config.yaml
arch: "resnet_bottleneck"
model: "audio embedding model"
dataset: "synthesized solo parts of chorales (CocoChorales)"
train_examples: 39062
time_shift_ms: 100
n_mels: 64
hop_length: 320
input: "log_mel"
spec_augment: true
win_length: 400
targets: ["instrument"]
num_classes: 13
embedding_dim: 64
norm: "batchnorm"
hidden_act: "relu"
depths: [2, 3, 3]
kernel_size: 3
stem: "deep"
avg_pool_shortcut: true
widths: [256, 448, 784]
am_softmax_margin: 0.2
am_softmax_scale: 30
init: "orthogonal"
residual_init: "scaled_by_depth"
optimizer: "adamw"
learning_rate: 0.0048
beta1: 0.9
beta2: 0.95
eps: 1e-08
cautious_weight_decay: true
max_steps: 22900
batch_size: 128
epochs: 75.0
lr_schedule: "cosine"
final_lr_fraction: 0.1
warmup_steps: 1140
weight_decay: 0.02
Rows from block 5 of a small audio embedding model, named by matrix and row number. Rows with one number belong to one channel. Each number is 128 + 24 x the weight over its row's rms, rounded and kept within 0 to 255. All counts start at 0. Numbers have three digits each. After the name is the row's rms in percent of the matrix's.
After each channel's rows are labels from the 100 clips, of 14976, where the channel reaches its highest value: "peak on" is the class under the peak. Only what is clearly more common there than usual is listed. The data: synthesized solo parts of chorales (CocoChorales).
# convs1: 3x3 conv, stride 2 (model.blocks.5.convs.1.weight, 192x192x3x3, each kernel summed), inputs 0-191
# convs2: expand pointwise conv (model.blocks.5.convs.2.weight, 784x192x1x1, transposed), outputs 0-130

convs1.46 122:096099115114081119115162102120121082139103119151125132087119119124121042112122113106125103105135101084119108124114112080147099140106105093089106159099130135093105108068099086121133129123116088104085102120108087087137106127117112157118116124118098096113129166120104082099102129079127107132092124113108110129100093119114131079123088094087127128091145095119104122112095119112122095087090107092126096124125100138146123107128115139087148114120085122115116120106116118114125128130139111107113155119118107113115155109073112105123124120141097167109147142108109118116126130129086106131
convs2.46 087:144124153151183133097134119111123116119109134113137142143106120118136181127125145104143129109125127129141103095120106107098104112149093129118145127088108137131096095109091122135135123138126142131151116173141132121132100113117137135137155128122118117138132096127130126107199108180109125149172143123152137135150152133143128094128118085173149159158130126123093111121114131141134140139129130077112
peak on: G4

convs1.90 103:126111153113143099165126151151107138088153132117109116111158134148126120110092151140116140124088145115134123108120113139095104088154140152149093157148164142121105143150103160094148145106112152148125128138114152092131106133101085128129124090166137138099103107152119108165119119164121130136195084134088106147114136174173173144125132104149153100135113106134173123176144150130160145142136172150127135133097107123098149134140103123093099147083138140105139154145106130088069099140096097093088093117153132100118085147162142162098147121172130111099120104156144122134137148131125091104
convs2.90 103:097098090065129107124150177126163120110128132122101099126138120122131134113074141136133122118124124116151110140106126094116164116111095113127127120131128120141098103132097164114074094152129112110133111142100100152122149155103086167108125149153131145121106142131128126122145126101154151102139163110128131087106096085102147111085113153062161140137086117127121121109126122087112132115155099129111
peak on: A5

convs1.53 099:112074138136069097171143108113085131134151108152137126098153140161118051137139132126110112120120115094087091134084153118139093119146145100124133150093166135097094116082098128145133140102140130104075087092128105098107127155112134139130101112138102112079137136130133073096131115146124119135104123161088129110101104120136146079125121135125140155120156113095130124082137152139120135124150114120152131144142095133168140131136143123083135138118118118112067171134155158159101104143104146086141135109125116145111154123119141123102143142144119163089119101145139102156144131118107075166
convs2.53 089:153107121120157132113136135141132083121098163128128092096089108152149134142102150098130132108153142108130110089100105110135126115143115140106126138064101139150084097094148134149152097138120103129153116128134140145153122149094102101137174138148119098154082108102154147129158154141101140158178088098136143168124176120159128116102114129127144150153152099133101128109141140106127126151153158100087
peak on: F#3; G#3

convs1.122 098:109128103101118097086133105110117140139139115165159133089127124153129145117138108127134109123128117098124124139150086098145099131108070120121084108109060122085076095113126111145082113138087080125085127127127112084133094111168123164110117123134082115097151119109124109110110135082111107123108185147121132103109110121090111110095117108096102133109112134132092135099090125139124097111086113112127133124082121131156109122095092129101147123098115139110107132083126090126117154110119096097143142152108103148098141096103094088122142142148094153105151147109098138084135148117089117140
convs2.122 113:122179176174138200144139122114142130107153133128106189151128145094116132096172159131151153146142120139133131068091101104093107144133140129125098113134128110125090114108118129128155130144114166136100131097146112082084078102116200149150138105129110142098153057095136158113138115159116159124138133137138141119138101171120125105097099142134129099156157163129126109132098124123135151126121137081138
peak on: E5

convs1.189 092:100122167113121110123135127116112111129102099150159127111156122152136154152143140098127118111153114123134110145144149108147099111171137165094091142130115146133077112168120125164119129145144128131114142122152153134128145152161111184131124122142139121070156127128143136137157115123147133113140153148113138103129145148133154112109117142142158182139177129104112176142122143139169129113109143122178152131098168140192177142141119130122146096123109145126123153128160110157079192096139172108152146136119154162123181099138156113148147133178089190113148138115109170139112158113090128169
convs2.189 099:131183134108117130145126135105146117100132096141137125108122121119120092136137124152089143156135159059126131104097131163150132174131148116122124085107104093155112135115180092125097125149114131114117141099119125120093095105102148110120123068127138131122106122110148205170110116109115164094110122098143109123089146112136117159134162158118081108145160101165115109165090112107110123089134143175160
peak on: A#4; G4

convs1.106 085:145141121086098065128127107132118136122116108143117085101141102137116080130127152136136115131092096153105118138141126135131126133119148114126104118108150112163138127108132111148126169151118115087125162128112111141112119096122138147080123122160116123117143129151128082130117122108092126156111153094090141106132130129172095137148132115121127159091129108082070141103116105108114139124168124138133108081044111130147076077154106133138150120068125142117095130103145156141165152123114143131156139117110076135109119114101136114088132103132178172081164149129115117140091143079126105160
convs2.106 096:166119107118166095100120133177108137123135137151144063146125126154122134108143129109141153111162095129129135135110117116127116085141112138171142159134140164138094123139156152107122144161143106159164119113132131167159150122150130121125097127092130078189082136131119107123132174170134094136152115110118109137113168139133144115114136144147115175137119149148129147140163139093116135182168125115090
peak on: G#4

convs1.117 119:126120172113100123100147135132139121094142145077114075148117124099167119157133173159118185158163083144140157133122131127097165136144090160147077121138111126132135153120126140159097107134105112136125120164117098096160151151124095101154128161162144141135159091132120122123155098134125130116099153138156123157071132175126118139120142089138141148128130128113093140107166088122150163156142122134147135139092120151163126128143087112135111124148132163097130123115125109137164169108134141139087093096162133128169131153125160150133156100139195121188110130154106144110142140133103163139
convs2.117 101:148115117123131075135117144098141140141150132113127138140129125166106124100114071133155133101102106091096124105076117156130117138182147113068119095097119111158128112136169123147087134126143134150114146124144187115106108144101084135055156090175141131155135155105141114150121141121133121147133132114155157154109158083178100141125124115130142077158154146147118110158090102112123116109160170133129
peak on: D#4

convs1.13 086:103126142144125137150098110144116106154128138141113149097141119109118108122113115113149128110103164112106108114117127186124114125163115112105110184128136123124083134104120174103122130102142163179076104142142126120107155156078147097109116134132117086085101113173131127138114144155130089125148104150130092126139098131136149119102104133160147153182104120111201113172107117128120122096113156115115149128154137112164160115139151119117135128114163070082072138129163127125096129147124137122072127102120152097137175133153127160124127113155120141139122095109114108154121148131067083133
convs2.13 095:137126141127156102108106094142127091115073152126135088130107090159174102186109106113139134119161132072108116132125114144107113137152135132125097150087125108123113117153151145102109122138088118142136184110151138135157114160107102098143136123138139091153094128113180159172137135123142155081150117104146106135098127087163156107112116169109099121124170119159115154163148141138086092145114179150088
peak on: F#3

convs1.105 104:117125131064120088146128116126136155128122101145126119095170101136091046128119117148131105138121090140133129110136125116132119132145138107134090120062129138115113129091137124098108152134105113091140111123122104103118071083125126165115158102137081146132105133114090095144128131139091101126144116113097112106125164109183125140150122147144109094089124091118073168127118117147069105140094132112142124119095140159109112085111092124115146129105068108138142123119073145123125128140106136129129141130091085116083111115114115117095133098149104156090165147120116138141115151108121103131
convs2.105 088:176127134136140128082124134156148093085116154147157128175100120098162172122143124103131141109117093142138086112132115113135111160127107115145127143130149144141040073117098090136142167176147138121146096135137116084162141098146116116136133145105121109115137118134140120130151100162118110139131127103113150160181160150113131112112129114194146143124143195110072139136137105174133136110146156117146
peak on: B3

convs1.185 098:100130094154103164118162153110151110130101151128128153130091075126146111147139135144120148125128118096098141131110137134150101124081142096081143116136136151141171092136140132116120154144084088142158103150137124162163123156113109124098122091126155095171105137104136094101116125138150157130073106135089086136139109138090120079164108140122120156144126073147170119097103128122138116081094108130132116136129119111142123156139149137098113117113148143107104152165154101132056125161120124168128140096143127134112137138131121119101141159114056148106115135084146117088142138144147081134
convs2.185 105:134135075123125171145128135110124105114093119149154157138097122117147136115121137098163107114092160114182141094123151108100093123160099189120076126155112142135097167122129144105145163165123111135105099115153122129119103147102102175124109125138108143114095122103156119149142096159110085107141135120089141152108104090094131128099148150137133101174168146126096123140103075083177131095102143121170
peak on: B3

convs1.20 102:122124130114151084129115125135100094108077086099129091160122101122104124079090122108129095101148098109162110112141117108124110129162132152113068148138136149104102097110079104133123104145159097096111145097110110072093149111112095138107075138119084126106134113138098148128113113114138133100143142101146121115082102130154148128124099096120125106100097137102108112105134134089112126113113127110125103102092121086131155134103087107134107090137087103107132103082111134111173160093149111094148128122114133134140129092104152121130130089140157133121133139102112134139060112101091152099
convs2.20 099:097123172140132092150127130103084157128136143170099162132155129141073132128142105129127162124104127144121152136117151176127132133136145126130144130141120134074133117143116116106028133087103103103117135127157163112083116109140128093113096098081138151142185120112124147125088131076156150140079109133120136126092114117126163143136133111122115133123137111110143126121139122156105101135137113148121
peak on: G5; E4

convs1.65 121:113091146114076132172137121110109094124133127130122128092135109145125039122117126127104131102124096075115097113092135111140094117134146108114126164113179136098101120050103096140148158103136140086101085126109096103129096116123124132113096103135095094111141149144123096080083112144129109130094119150105137133090079116121155098155087101123124130079142116132123105075102149121125131102098085133150094118105099126139132137119118126064131120092094127125090143143121153139125117144124117116141135123113085138103132133130128103121134135160113163126124109144137105166132141115128094139
convs2.65 098:198110132137150102091124144111134092151101153144138114128107107117137175114095134095152132079119112128145099092105110101114103099147120117116141125091115127147091086108119126140129148125130130121146102145113121131137113121125116157138152148122107120123112109130129125088195112160105105158152140115127156171137171134136102113116095095170160140140122146096111122100115127112154146137194133063115
peak on: F#3

convs1.30 097:156096077173143103100136126145126153141142144181134179118148129143143143123163130134152131153095177134162126133103116150157120134132116093123173106118115124106131126157153143105095106115086109164145114142150127120155141155114162160117154107109147157128113129083104095169151134111119145152134095124113094118172156105157080144136138130127129146157145090152143150162146119140101124121132156123138147145134134131163153153137126138114141106135144124118124145149142090133074115166095131117110162085152129129113150138117132171063108149109097151106134119078151128057153127164153082152
convs2.30 097:138125112141122144116088133169135089120088125166104120119068106132147101137134140136124142139156135103133146130128134094145119140110086152169113159126145155143125138128167161095148151207095107128122125094148102151136131131126130139168114118142105139118099133124167137141124152127121138121159105106092122117130117138102139125093160157139094143133173158116115163117160107111150129154109173139132
peak on: G#4

convs1.51 100:134126142145124129142155170091128116134117156095134157114110089104153130158155164159137160126145110074116132114100137133174079146109118148128116135123136159082140128093116135135146146128115115143137106140106085116164142160116162088114096142183164105144120144132133120094115121134130131130085125143118109131104102179089145142140077116131130172145126123145128124080071133136122143123062099132148139130107099117156126152107126159103119114148150175099131144142166107131111157146124125114143162100142142134131161149141130131119179107154098193128099105132115100097117177152088139167
convs2.51 099:103117121143102098160129132162104133091099125175144151123090136130132082121112103142127154170143193062153115133096164142091117171125106139143120127147124158106120159108162158081077146123112108117138121093149101129150152125118118140130109097157120157145098151101159167157089121097110147046095114141103129108091104097109121120149178140139130121113146132126119131120114116118138107126098129154171
peak on: B3

convs1.34 093:138134146119065090152161135122106138089136138115120117113155134127140081146135170128112147131146116116112106139134132129086106116158123116132091148137151126119073142119079145173106133143125136139074159144133132107125134152114096152119108129158110138078139075164137081130133130124099158111131140168097124136084127131155139135123136097130144188140112125114124138110147120135139141149163141125177137129067102151175145144146086105099115126106137153122085162086160142147130157159102125114124091113157106141126156136137159150088169118166179168119141127150131121172130134124142118173
convs2.34 091:155107115118151134162144143156126119114113126097108102130123121159116146102124145138146124109146126104127118112072106134137140127166126108110110120078109108172132110129138128137127103151122118145138141111123174122136125138112109151133141125168130108168113143097148144140151111157138143143176114113166131151105179093171127122113109123115131120160174133144132107137106128076127095121212166080110
peak on: F#3; G#3

convs1.47 120:114082124125102104174114101110092106090122119101113129092148104135111095117134115122078105100103126083117079104087119125105084077136147092117123143096163110092066118104090127135144144109136117121088072109095123098114133126104120089119112098131126095068138121123104100111115089141111097119141112129095140125119101107141157116131107117088123127115109114126137109116117168127098090116125116088120119125095088113122116123140140115069084118101108115115092140137119153127096088153098122128140094104109111124108120115137109134110138080136104125105097093155124107158134119126115080139
convs2.47 085:168126139112148112094128132153110119114115139130145104109097106134117159114121136129127139083132119123117106096109145139133105147156105156129158130078133156099100126145142129153142098162123091115162096136104143153144137137125108117131129169113156098121071123129158133127162151167136139184176121123121118148166162112153155118126150117155145180159112104128087116120148121121112097150166162112140
peak on: F#3

convs1.166 107:109104112123107107105154134060134122125141098137139129120105135114103104093122122087094096144145104128097133105121107084123159116105113092109102101128118144127121077101142096108114118102105085094100125082134116099118129108122084137158128148100096108118133131109108090098125085084142143118089149137125116111091135107090117110101120133094130112095126092138088125058117134119132115110101088106138103144077083117142102150112101107133092101115106120131124135099117091120115117121119100092114127095125106132110126077106110082080116121094108154115134109105119098103093088117097131147
convs2.166 098:134144117122093143098107126106155111105133170137141131124126122115106149061122139134115125136150119142116143067072124103086117152149154144116123093100130129154111116123098151097136099145120162091125125154133126162110064162105124125116159134135094152139127054068127164075150129139136145096139108076133157149152094115130138084164110178133150143131104112126120097141102117107130144156134127131138
peak on: D#4

convs1.119 092:123093155156134110122100098121084122141102109128154117118130109145125153101090114126116116084118158095133096088113113146110130118146095094114119111093106100111066129117101107139097101093081115124083087119117115093107169150120119103155102168108132121047143115118095098125116123145123111106101137119127065132103108125111118098064107141123127109114119127104175130137124124126123139127111140121128108173126132110134135135113128131098104094156111086086110156109125060105094103152105107112120112073127158108152124108138153152110130110119134097146097121152145116090171139129124126126
convs2.119 108:127138134137131112110106129131130092142084179125121064119097107192159083164140113145112117128154146100141143131123112148112115150124095148134087144094121149132090108149167189095104086168097096144109129111107125160123107180125123113147120114127132104164089122115205153140115155111131144123155095112136127112106109098149155088127108174091122119115134139170122143136141109127103105168124179110098
peak on: G4

convs1.76 100:169115149138089135124107138090101117143127098134140138093150163163097147123118116097132120094146128097142103131159111134161113114165118087158115119126119094090055151111078126145116115131111121128087125077165116106064177108157113160133129134095145175070150140094114107106139135138136154137138118162092125112101131091121118118131124130161124122134154126116134132147135161158141156186106123156196143156139180117118164127135088144096152124126121105093101145151112135113118113125141110129162156134147128139138121111144117148116105129131156131104140138169133179109144101139113106154
convs2.76 099:115136143135129159154148129127139133105132141138101154059145164084121165102147172160145148139142133159131151136097079137120151165127132129131107094146133111144144134087150151122130130121134146115094129086108125059101111122145129156144145122156086155073115144133119177115142117130090164125155140128131156110151116127127115145120107132086130096139159147097144098109075143124156152151136151154145
peak on: D#5

convs1.10 107:119111101117134095065123142097108153151122102145157165124088122155114162107127085112143106122112113131110119132131113103147142135107100158112137094134096142101097109123154097123084093122110063100106116101120114086106140096151100156132124143090128099086138142068119164099125135103141112118097148108132127084120136116077084110052141143107096137115131134118141118071127086103136091118132094106127096124117130121135103161113112137129125093111113105105096131119130080144108143103128133109139153128105138162126128074109112098134117134089111156138139136072112122087133119121123134125
convs2.10 110:104166121130108164093105140102124114120118167164135129129083102103120092105159139150114104145130097127111146081106138139107125165136131169090118119109112126115094091129110136123138101129083121130104121134125129143085094135087120112124125149109123158122116080077154151096133165132132162138120073090102131153138105114118097108145104143115144109141145104126125112137125071123126111153130164118140
peak on: G4

convs1.164 087:134122110117143074126128101142103174098154103109113131087178119165092158116126144130095116120109158114119116120141111173089101076123127098136157130128131106111104143163115136142102146131119135169136131100110155100099119119116126120123150106112144113104138109104103124177102083108103128128169133133071151137144130100187108141129152093124115127152092091114153150186107149164150107138164157116105162139103121095118159102153128127113089159126118114112117188108122138133086107129102134112125091135131130155114088108127120148095126101108119103069140136157134120140159099116165101116
convs2.164 096:154129116109134131100102127151149123095110123150140081148141103141114145113123144115096124119150092161167086111114138085144152084110105120164121146135152166154113094156119176099121127211121110116153137129103099172137133170121158140127112138132146104128098118123157119118145154132157115121111163120107120113147132152101173115108126175134112173107082129151125138119155095103121146144144141116085
peak on: G#4; E4

convs1.66 088:156131153125081138135083119103113120163157101099125133067103134148120098124107103090120108093102143103110113106134103123149101121153127103132157171088152091121090143098101102114142125122121121092091098097113122128077150122098116063135080114125097144098112178168117097124124138118130110133132077131085124122114113128120141091076100109145114116096138134091164115116111113138140115136130112117119129125131080134102132089116114138074121119104099114119057151133133128096103118115156105120121137135095133114123100112116116105136107119153118120104094097154120090129096122088139083123
convs2.66 100:104133138130143134161182103132101139099144133127122136153170184095116142135104127138174133140154111159102109118108104140093131109121150095128115129157111133129151136098082107120066136103126141082095129099153122110137107143126113097133114109132114090128132118110104109093143103110112138102114133107142151110119115074110137124166114163112130112114127119116159124138118175148131164149116117139093
peak on: B3

convs1.18 101:164096097144104151103102129107096085152168156153163170096080185171121126105097085099140093108146140097110120114108097132151120131100123104150126104114104093116117109108096141128113096076099123136114128085153102126080138148138139131153069126071142156126136152114098137097138134112125137153119121138131103131132076089094100133123107107129095102146150136152147089103121119121128116151116112125138138158142120101143106135133142139111126126132147094119083132169125121108104109124123083101111152123108140130133145145129102110119066150094108149120113074125115090099104084132109138120
convs2.18 107:107143127125129128145159054112099139122128097135069140111168157119092131079135168133114126144123131148126122106090097141130164139112140091141122132139132144144115147115143112117129122132130139067084141127087138129129049130132117114142135138126126134087130085088122109122144106095108147107113134109138145121115113117125087143164124134097125109137121127143217122133123162132149164108096106118138
peak on: E5

convs1.183 116:126086143138094123085131110130126143117131123087124064141122128104161092133132155137131150134158121126140133119068121116111138131120092119153126086128113117102111159083116127160105117097070115112114094117137082079136140146127086087133116137142109155126153084101115102121156094113138162099109135136117093155072135147129082135141134132146124137124123100121096133117162097140130144185101111142147117126117105144145126127098072111084112121146115132130142117113123095120135145133120119089109102072153126126146137121108155128094138117106176108139064077172144102080145125135137133150
convs2.183 092:179100087101105078125125138114149142132174142092125141102139143162101126102118115132161108147105107116120153129083118147130138160176154124131124087096134123160128107152141120150074135137138151126130143128150187094129127106128079122097162113170145125148112181123133154156104143089148139115116153132185154150113160093177100114109126120106157123160128134137137109139082064129096123117156132123110
peak on: D#4

convs1.94 111:178121075127124121098088130097098094113143088131144161118116147159088142096111091106142098116138120105136102129114119123131106142138115106166090092126107102120099105096114124110138102105101093088107118091138089103098145081135131127126089107100124151112122125096119129098116105098102155141097134119121109086121089109100121163108089116122086092120135146099101088073111138110103114154108106129128129135078107127121100143103114115098118116103127111127095084094122112104121133087108123092112131125103084130099147096106125096114093119103135146089115097121115095085097119094096117131
convs2.94 101:080150141139110136149185118111069130137166161140131153131150179124108122091152132147125112181129130129132158123085084134091136145120119144135110138128139101112114128103117149115110119111110135093117125105143111144103093112167146092139101099108111139139126094080134151090123148115107159127096084112099177109135091097098093114153121150118163131110108100144143109142124131132145137159116120145127
peak on: G5

convs1.168 086:089129105106156122152096112188144080121131136121121115123097132113139133147097108106138121137129138126161151136111144115130130162127143151130112132142131119112163133137139156099115112128169131126144131144125124108140098138122153088129068120110098081164110135145145147165111115169117122138171120098158147112114077134143144182157068107108134083133098145138109098150106092072112124124089165103095097128137100126134119116086126116140108142116126060124134135100089168130142146097148133112084110122124107135107142141134125117132108133106143079143104112094089079174067112127110148124
convs2.168 106:135122142109144103141106109103120162130142094112155138148130113130082123129089141092138153115118137122093112131112128163132127120146149099126153095147161115117129118147108114124097122108137118108163197130140200113123124139144111103063098111119137113127173128118110127149131106107136127149137124109162119109066126124172139128091117108124133114130145108142122107135095141136111106093096112136101
peak on: A5; A#5

convs1.3 085:129116132146111072117145094108069149143127116153106141086175130129111118119138160150127122131090151136134093106136106145146131096158092091129155107089110143097102153110124123118088127132087135130100137150140114067113098105119167144094144123163127140079119130119109092150136141135137118130142131108099095111163140129193117131108137111132165146115143109105152170144136108151116126146148129099152124118128167118145163116153138139144151135112107132127093143113118106124099107164092111109121134104129099111104156131120170149050158137153138156100161151137156163115177175143143082147
convs2.3 101:186128128134158133081096125154140080115072138164121064137104109150164117133126143115125134113164110106142125107112117119122136102122124123164109167121143180164094088122148165094146146177111104152131136094117120167146134146147129129160111118141111068142093121113209116139126148155109111121141102095128115131108142122150151078129120173152088144113157141159114168155167133120091118146150165098062
peak on: G#4; A#4

convs1.85 122:153128123133106150134082109099108096131168074114145122131102148130103138086104085114131094125149092123126113123102112109135128134124130103161128116088130085154150115102119093106138114104129098061130121118155105122091152094110145092162112146098140145149114150128119118102132116108105136136092118099125137108141119095114124161129129120123086092082135128073094128079136126113098125154145090140116117161133111122100088076142145115126121154156109089125135118130114133100140094076128101129130147118079118096138129081113142082131102129093161110110117096153118096131100103075092168123
convs2.85 095:093119103123084108142151105156080115126157143129127123142128160134131108134110118150146070159139142097128102137134114132136136117127102107161114168140131141120080123128111127128121094114156123117125121113168128134173093150153107116123121140134127152146100108106104079140122124074133115109108128122121163141122117150133121133181098158102142161130073099136161133138138148153150166133079094149082
peak on: D5

convs1.41 097:161103119151133131122090133094096095158129114142175153092110152163119181128103089107120097084137137070151107137138130117160116128137110104142127122117122086108078143168104119147131104105105099120090105091166156129065183124162103151155102141084155146075161147108121119129112126131149138140137136168133119120096106083093107130099094118127102116144154127111142099126110160121141137168124139135167128179150135111140128150140108159077140088134130089078103128127123087123095121109144141139116167119111146144145131127137113122134097131112116154122112108146121136099127105130096123142
convs2.41 097:124163128093148130129139116113138126134110141110064140045139148136106140095156156179105149126149118134108129121091094140112156191115117115128106095114124134144112123125210127127097086106134130134056103114098133094090110103126110121133152142127127143108087140126164201144147137130105181113169136106132135127155122120132116147135111130096115099126136120152174086148087150122125130149137162158136
peak on: D#5

convs1.96 105:137080126124066158158120144114136125125165143115135139110098163136134091116093115139096150148120092131085122117071136118127131128116145145160140157126174131122121138077146128123147129081112145075143092141161109121152140139098096127141086110149144132141126134146137094095111105152106140171103118140116142110090121156129150138164134123145106151095149140132125072095169138069138158149160113177148082150097097135154116133157100140099122123115149139159112129137159127140113128144095116101112126090123095140118163137145144122116144157145125157134093069122139076146132146102170118152
convs2.96 108:162100115148154133141149171111128099150103135094129113117119120124137148105047139114151118108092128115152095144120121078132112094134122094103132079107100101163080105115109101134137120124110132121142100139121134094142157115113115171136131127138113125105113154137100116084168076158121103151161128111134168168109153107140094124129103087136177120169092146073115079093089114091137148089169115109093
peak on: A5

convs1.0 093:129094129154127107133137099139087116155122141128112134116128129162112114153120110062119096135103119108146119129136150136141093078123139112103182175093149109120087124110095138140147123120153147154105125092123121106092078153114150147106112109092117134076139160167135174097161163123130114153145107142128126124128109076120146126132112105136131148149163127121165165138130154164090105128079103122126157117176140116140159093113126149110159148133131085133108146160103138167114147149158151101143130195101121142113141124153127121164089173174110141113131132108104154147099121132133085144
convs2.0 091:148136160158116121112090075087134104108124062189124145157115135114129125115102127090163139096106131124196111126127111113139114118142134093143140146129143166121102129129101107146125161181108140138118144149110110107131095109135167137187105114094118141136165117143107113092126085118136102129118134143124146147125130165105103117134081118148142110145134128115121149115141130153153164135110094095129
peak on: A#4; G#4

convs1.145 111:160124104125118138107085133106109121103137118108107128084153149133082123118128113121097130123117128124129130102148109143118138085159100078148095097101108075114065132107105142118110106124098134126073125095141113100082174101120111114119113089088166156072114129087099101120158109121088126146128110127096093084120124066123088140085123135155102131146119109110131132127163119153137129180125114139152146132142164140136144113143108133126096116084145131093073117141155106113106123124115108121159141110134098123091150130133091133097094114097130128109115122111101149096111104141095095141
convs2.145 104:115133132136121171177174109130084141126166133114103132064162194090090163092156136170149134157137140159101182138108100134149125155125153156114104100138152107104169147118139153136131117080146143125113147099110125113104111119158130120134133100124128143073100139110111133108105159120110154140153126121133149109117134103123110172136128122113136096116174141105173090106082156120161132156121133157135
peak on: A5

convs1.36 116:120081140134152131142114149148104116133093121103112116171137092095132136109115134094146133104148142088163129115085099123127132115142125137127120130173146121070127149119115125120100107081148153121109094088127132090082150142114164102110074149113103117132125129142107177145116115150162135116160095122163141158114091116167131142143104109123125098122119142132158094152100113103150118113095150111107121120118093111134162140093159126097129134165107078130146119128113153086179115135161099087091118114151151097167111134146123135136115080122173098149084084136115080157102102129110144115
convs2.36 117:131120107114112103117106096138115143085125105143133148164132113129110103156106108090180112120152104089095137137124133164099131105171143124122132133152142115132103104152094110111100156120123156117144198106191163147142124110134106114096122096123147111145154129127098137146107138102150137112116134112178100116072102107159129097114100141116113100142158110131107149134126134159079116131110095139105
peak on: A5; A#5

convs1.125 101:131119119138117117091158134088113117110136113127152133157073125139106151100121125113135134125164118138117128134142100139109165135096070151141093103122097129104102100148129126150074109150094098126101111124119124090134190124148081147167132175129155109098175127097107125100145112109147119128084169134129111101108129150081122097076140128092124122117117138102139138089135093121174097138141092109123127162124131121160092133150110139129110103154131136077125149115131053132146135114142117137116113091132161152168139100115128137118149123116164131138125156109111135080166140143088182130
convs2.125 108:130143109118120155113117155112121119159129152098116123113094104149087093076162116117141114152105114092060149098067141146116133146185126158095105113100102116135113110145151137117114117144115125132112143139120167142101120167089119177126131127147150140145107110075152129126126160144139157142168111106146135159105130098154119127124114105103146097181181134122148118129107078080146128127158177109133
peak on: D#4

convs1.171 097:126122104151106123110122084111144113133140107135108133095165143146111085130136137081110105163104130128195145134144133141134109114134134090151164124101127139113117121085128140131118145125100135139109145112134088137109102126121176146117147091115079131133112125104130138101172136101137157112108105159127095125146139108138091124170122141155146117142125087116139198137139120184067114145071087129143156134172164146112167091089138112139158170128122064119101174124112130120103109152123132115125134130136106124097109113099117141104106145122134108065144136156141170133109118151112092142
convs2.171 100:145103152158099122100114082135142126063106084202132172157125153093174145161162115110157163137159113151166160149165106131171186142137150126183118143170166156137121086100096149147152217166135172144118152100160108108167118114179157143152143116143104114116156147154135136122126123127117116126106129148159131120132150164116113136111087120146114133119141174124119145113145151175135144134125106113125
peak on: A#4; G#4

convs1.52 091:101140139111143130120166098110148144136076115087101095136148069109143109131128145110126109129129118104144163095152096120129110101157108150100112148121136185062093155094133090118133128160125101137110100129085084085131109136099091096074123121145090103087115160148124108130138139089155140108114100104105131138094133154127150112127136124115152104110151099140116154140108115138129106089078120097105120089111099121118175128101091138106129130100078115117136128129097098105115126145141076110120115115133124101128137096085146133119150093168117129117123167127136157120145155156116088137
convs2.52 100:060108089092107088111107140150130120112097162154127111126116096133130103157087090121172098119167172104126101170150146125098118151116103126126109144134126125101093138164102144096071148143103090128126116081193108141135139174113084145120084129139153140155095144149136154141106127095176142108115157118099113068108101083101177131080145151078156136115124122113105147119153128120118111153120127139139
peak on: D#4; D4

convs1.40 082:110085148142103148177135100098112131152136105160131154100140115147133074137136115130132126110118141097099105126111129103146115119132134127114145138106150143123102098057137122143121132113130102074089095133070087113129140091130109154111089117144093097104146149120116111075107157156135075120099131151121123121116076113135147096102095123122118099087135137129156103081126147129106120114089094119113113127144108148121130153120137126068138087112094105102100108163094128149082081147105139138157147110078114144131104140126116095099160119158088151143143128136134128142146148118112094097
convs2.40 099:164108131145146128069102138127114103132098183140148113120074099125151144137131116114128132117134116128116112083116107125107097123137110152092118124089114127126074083103127146122163122134104103144125117122122142122126118160105099121137117158126118129131096098113165112115147143155096117141167103087106119145149147118142094100111096113144145123148150109123084124103129119118117131152146182061126
peak on: F#3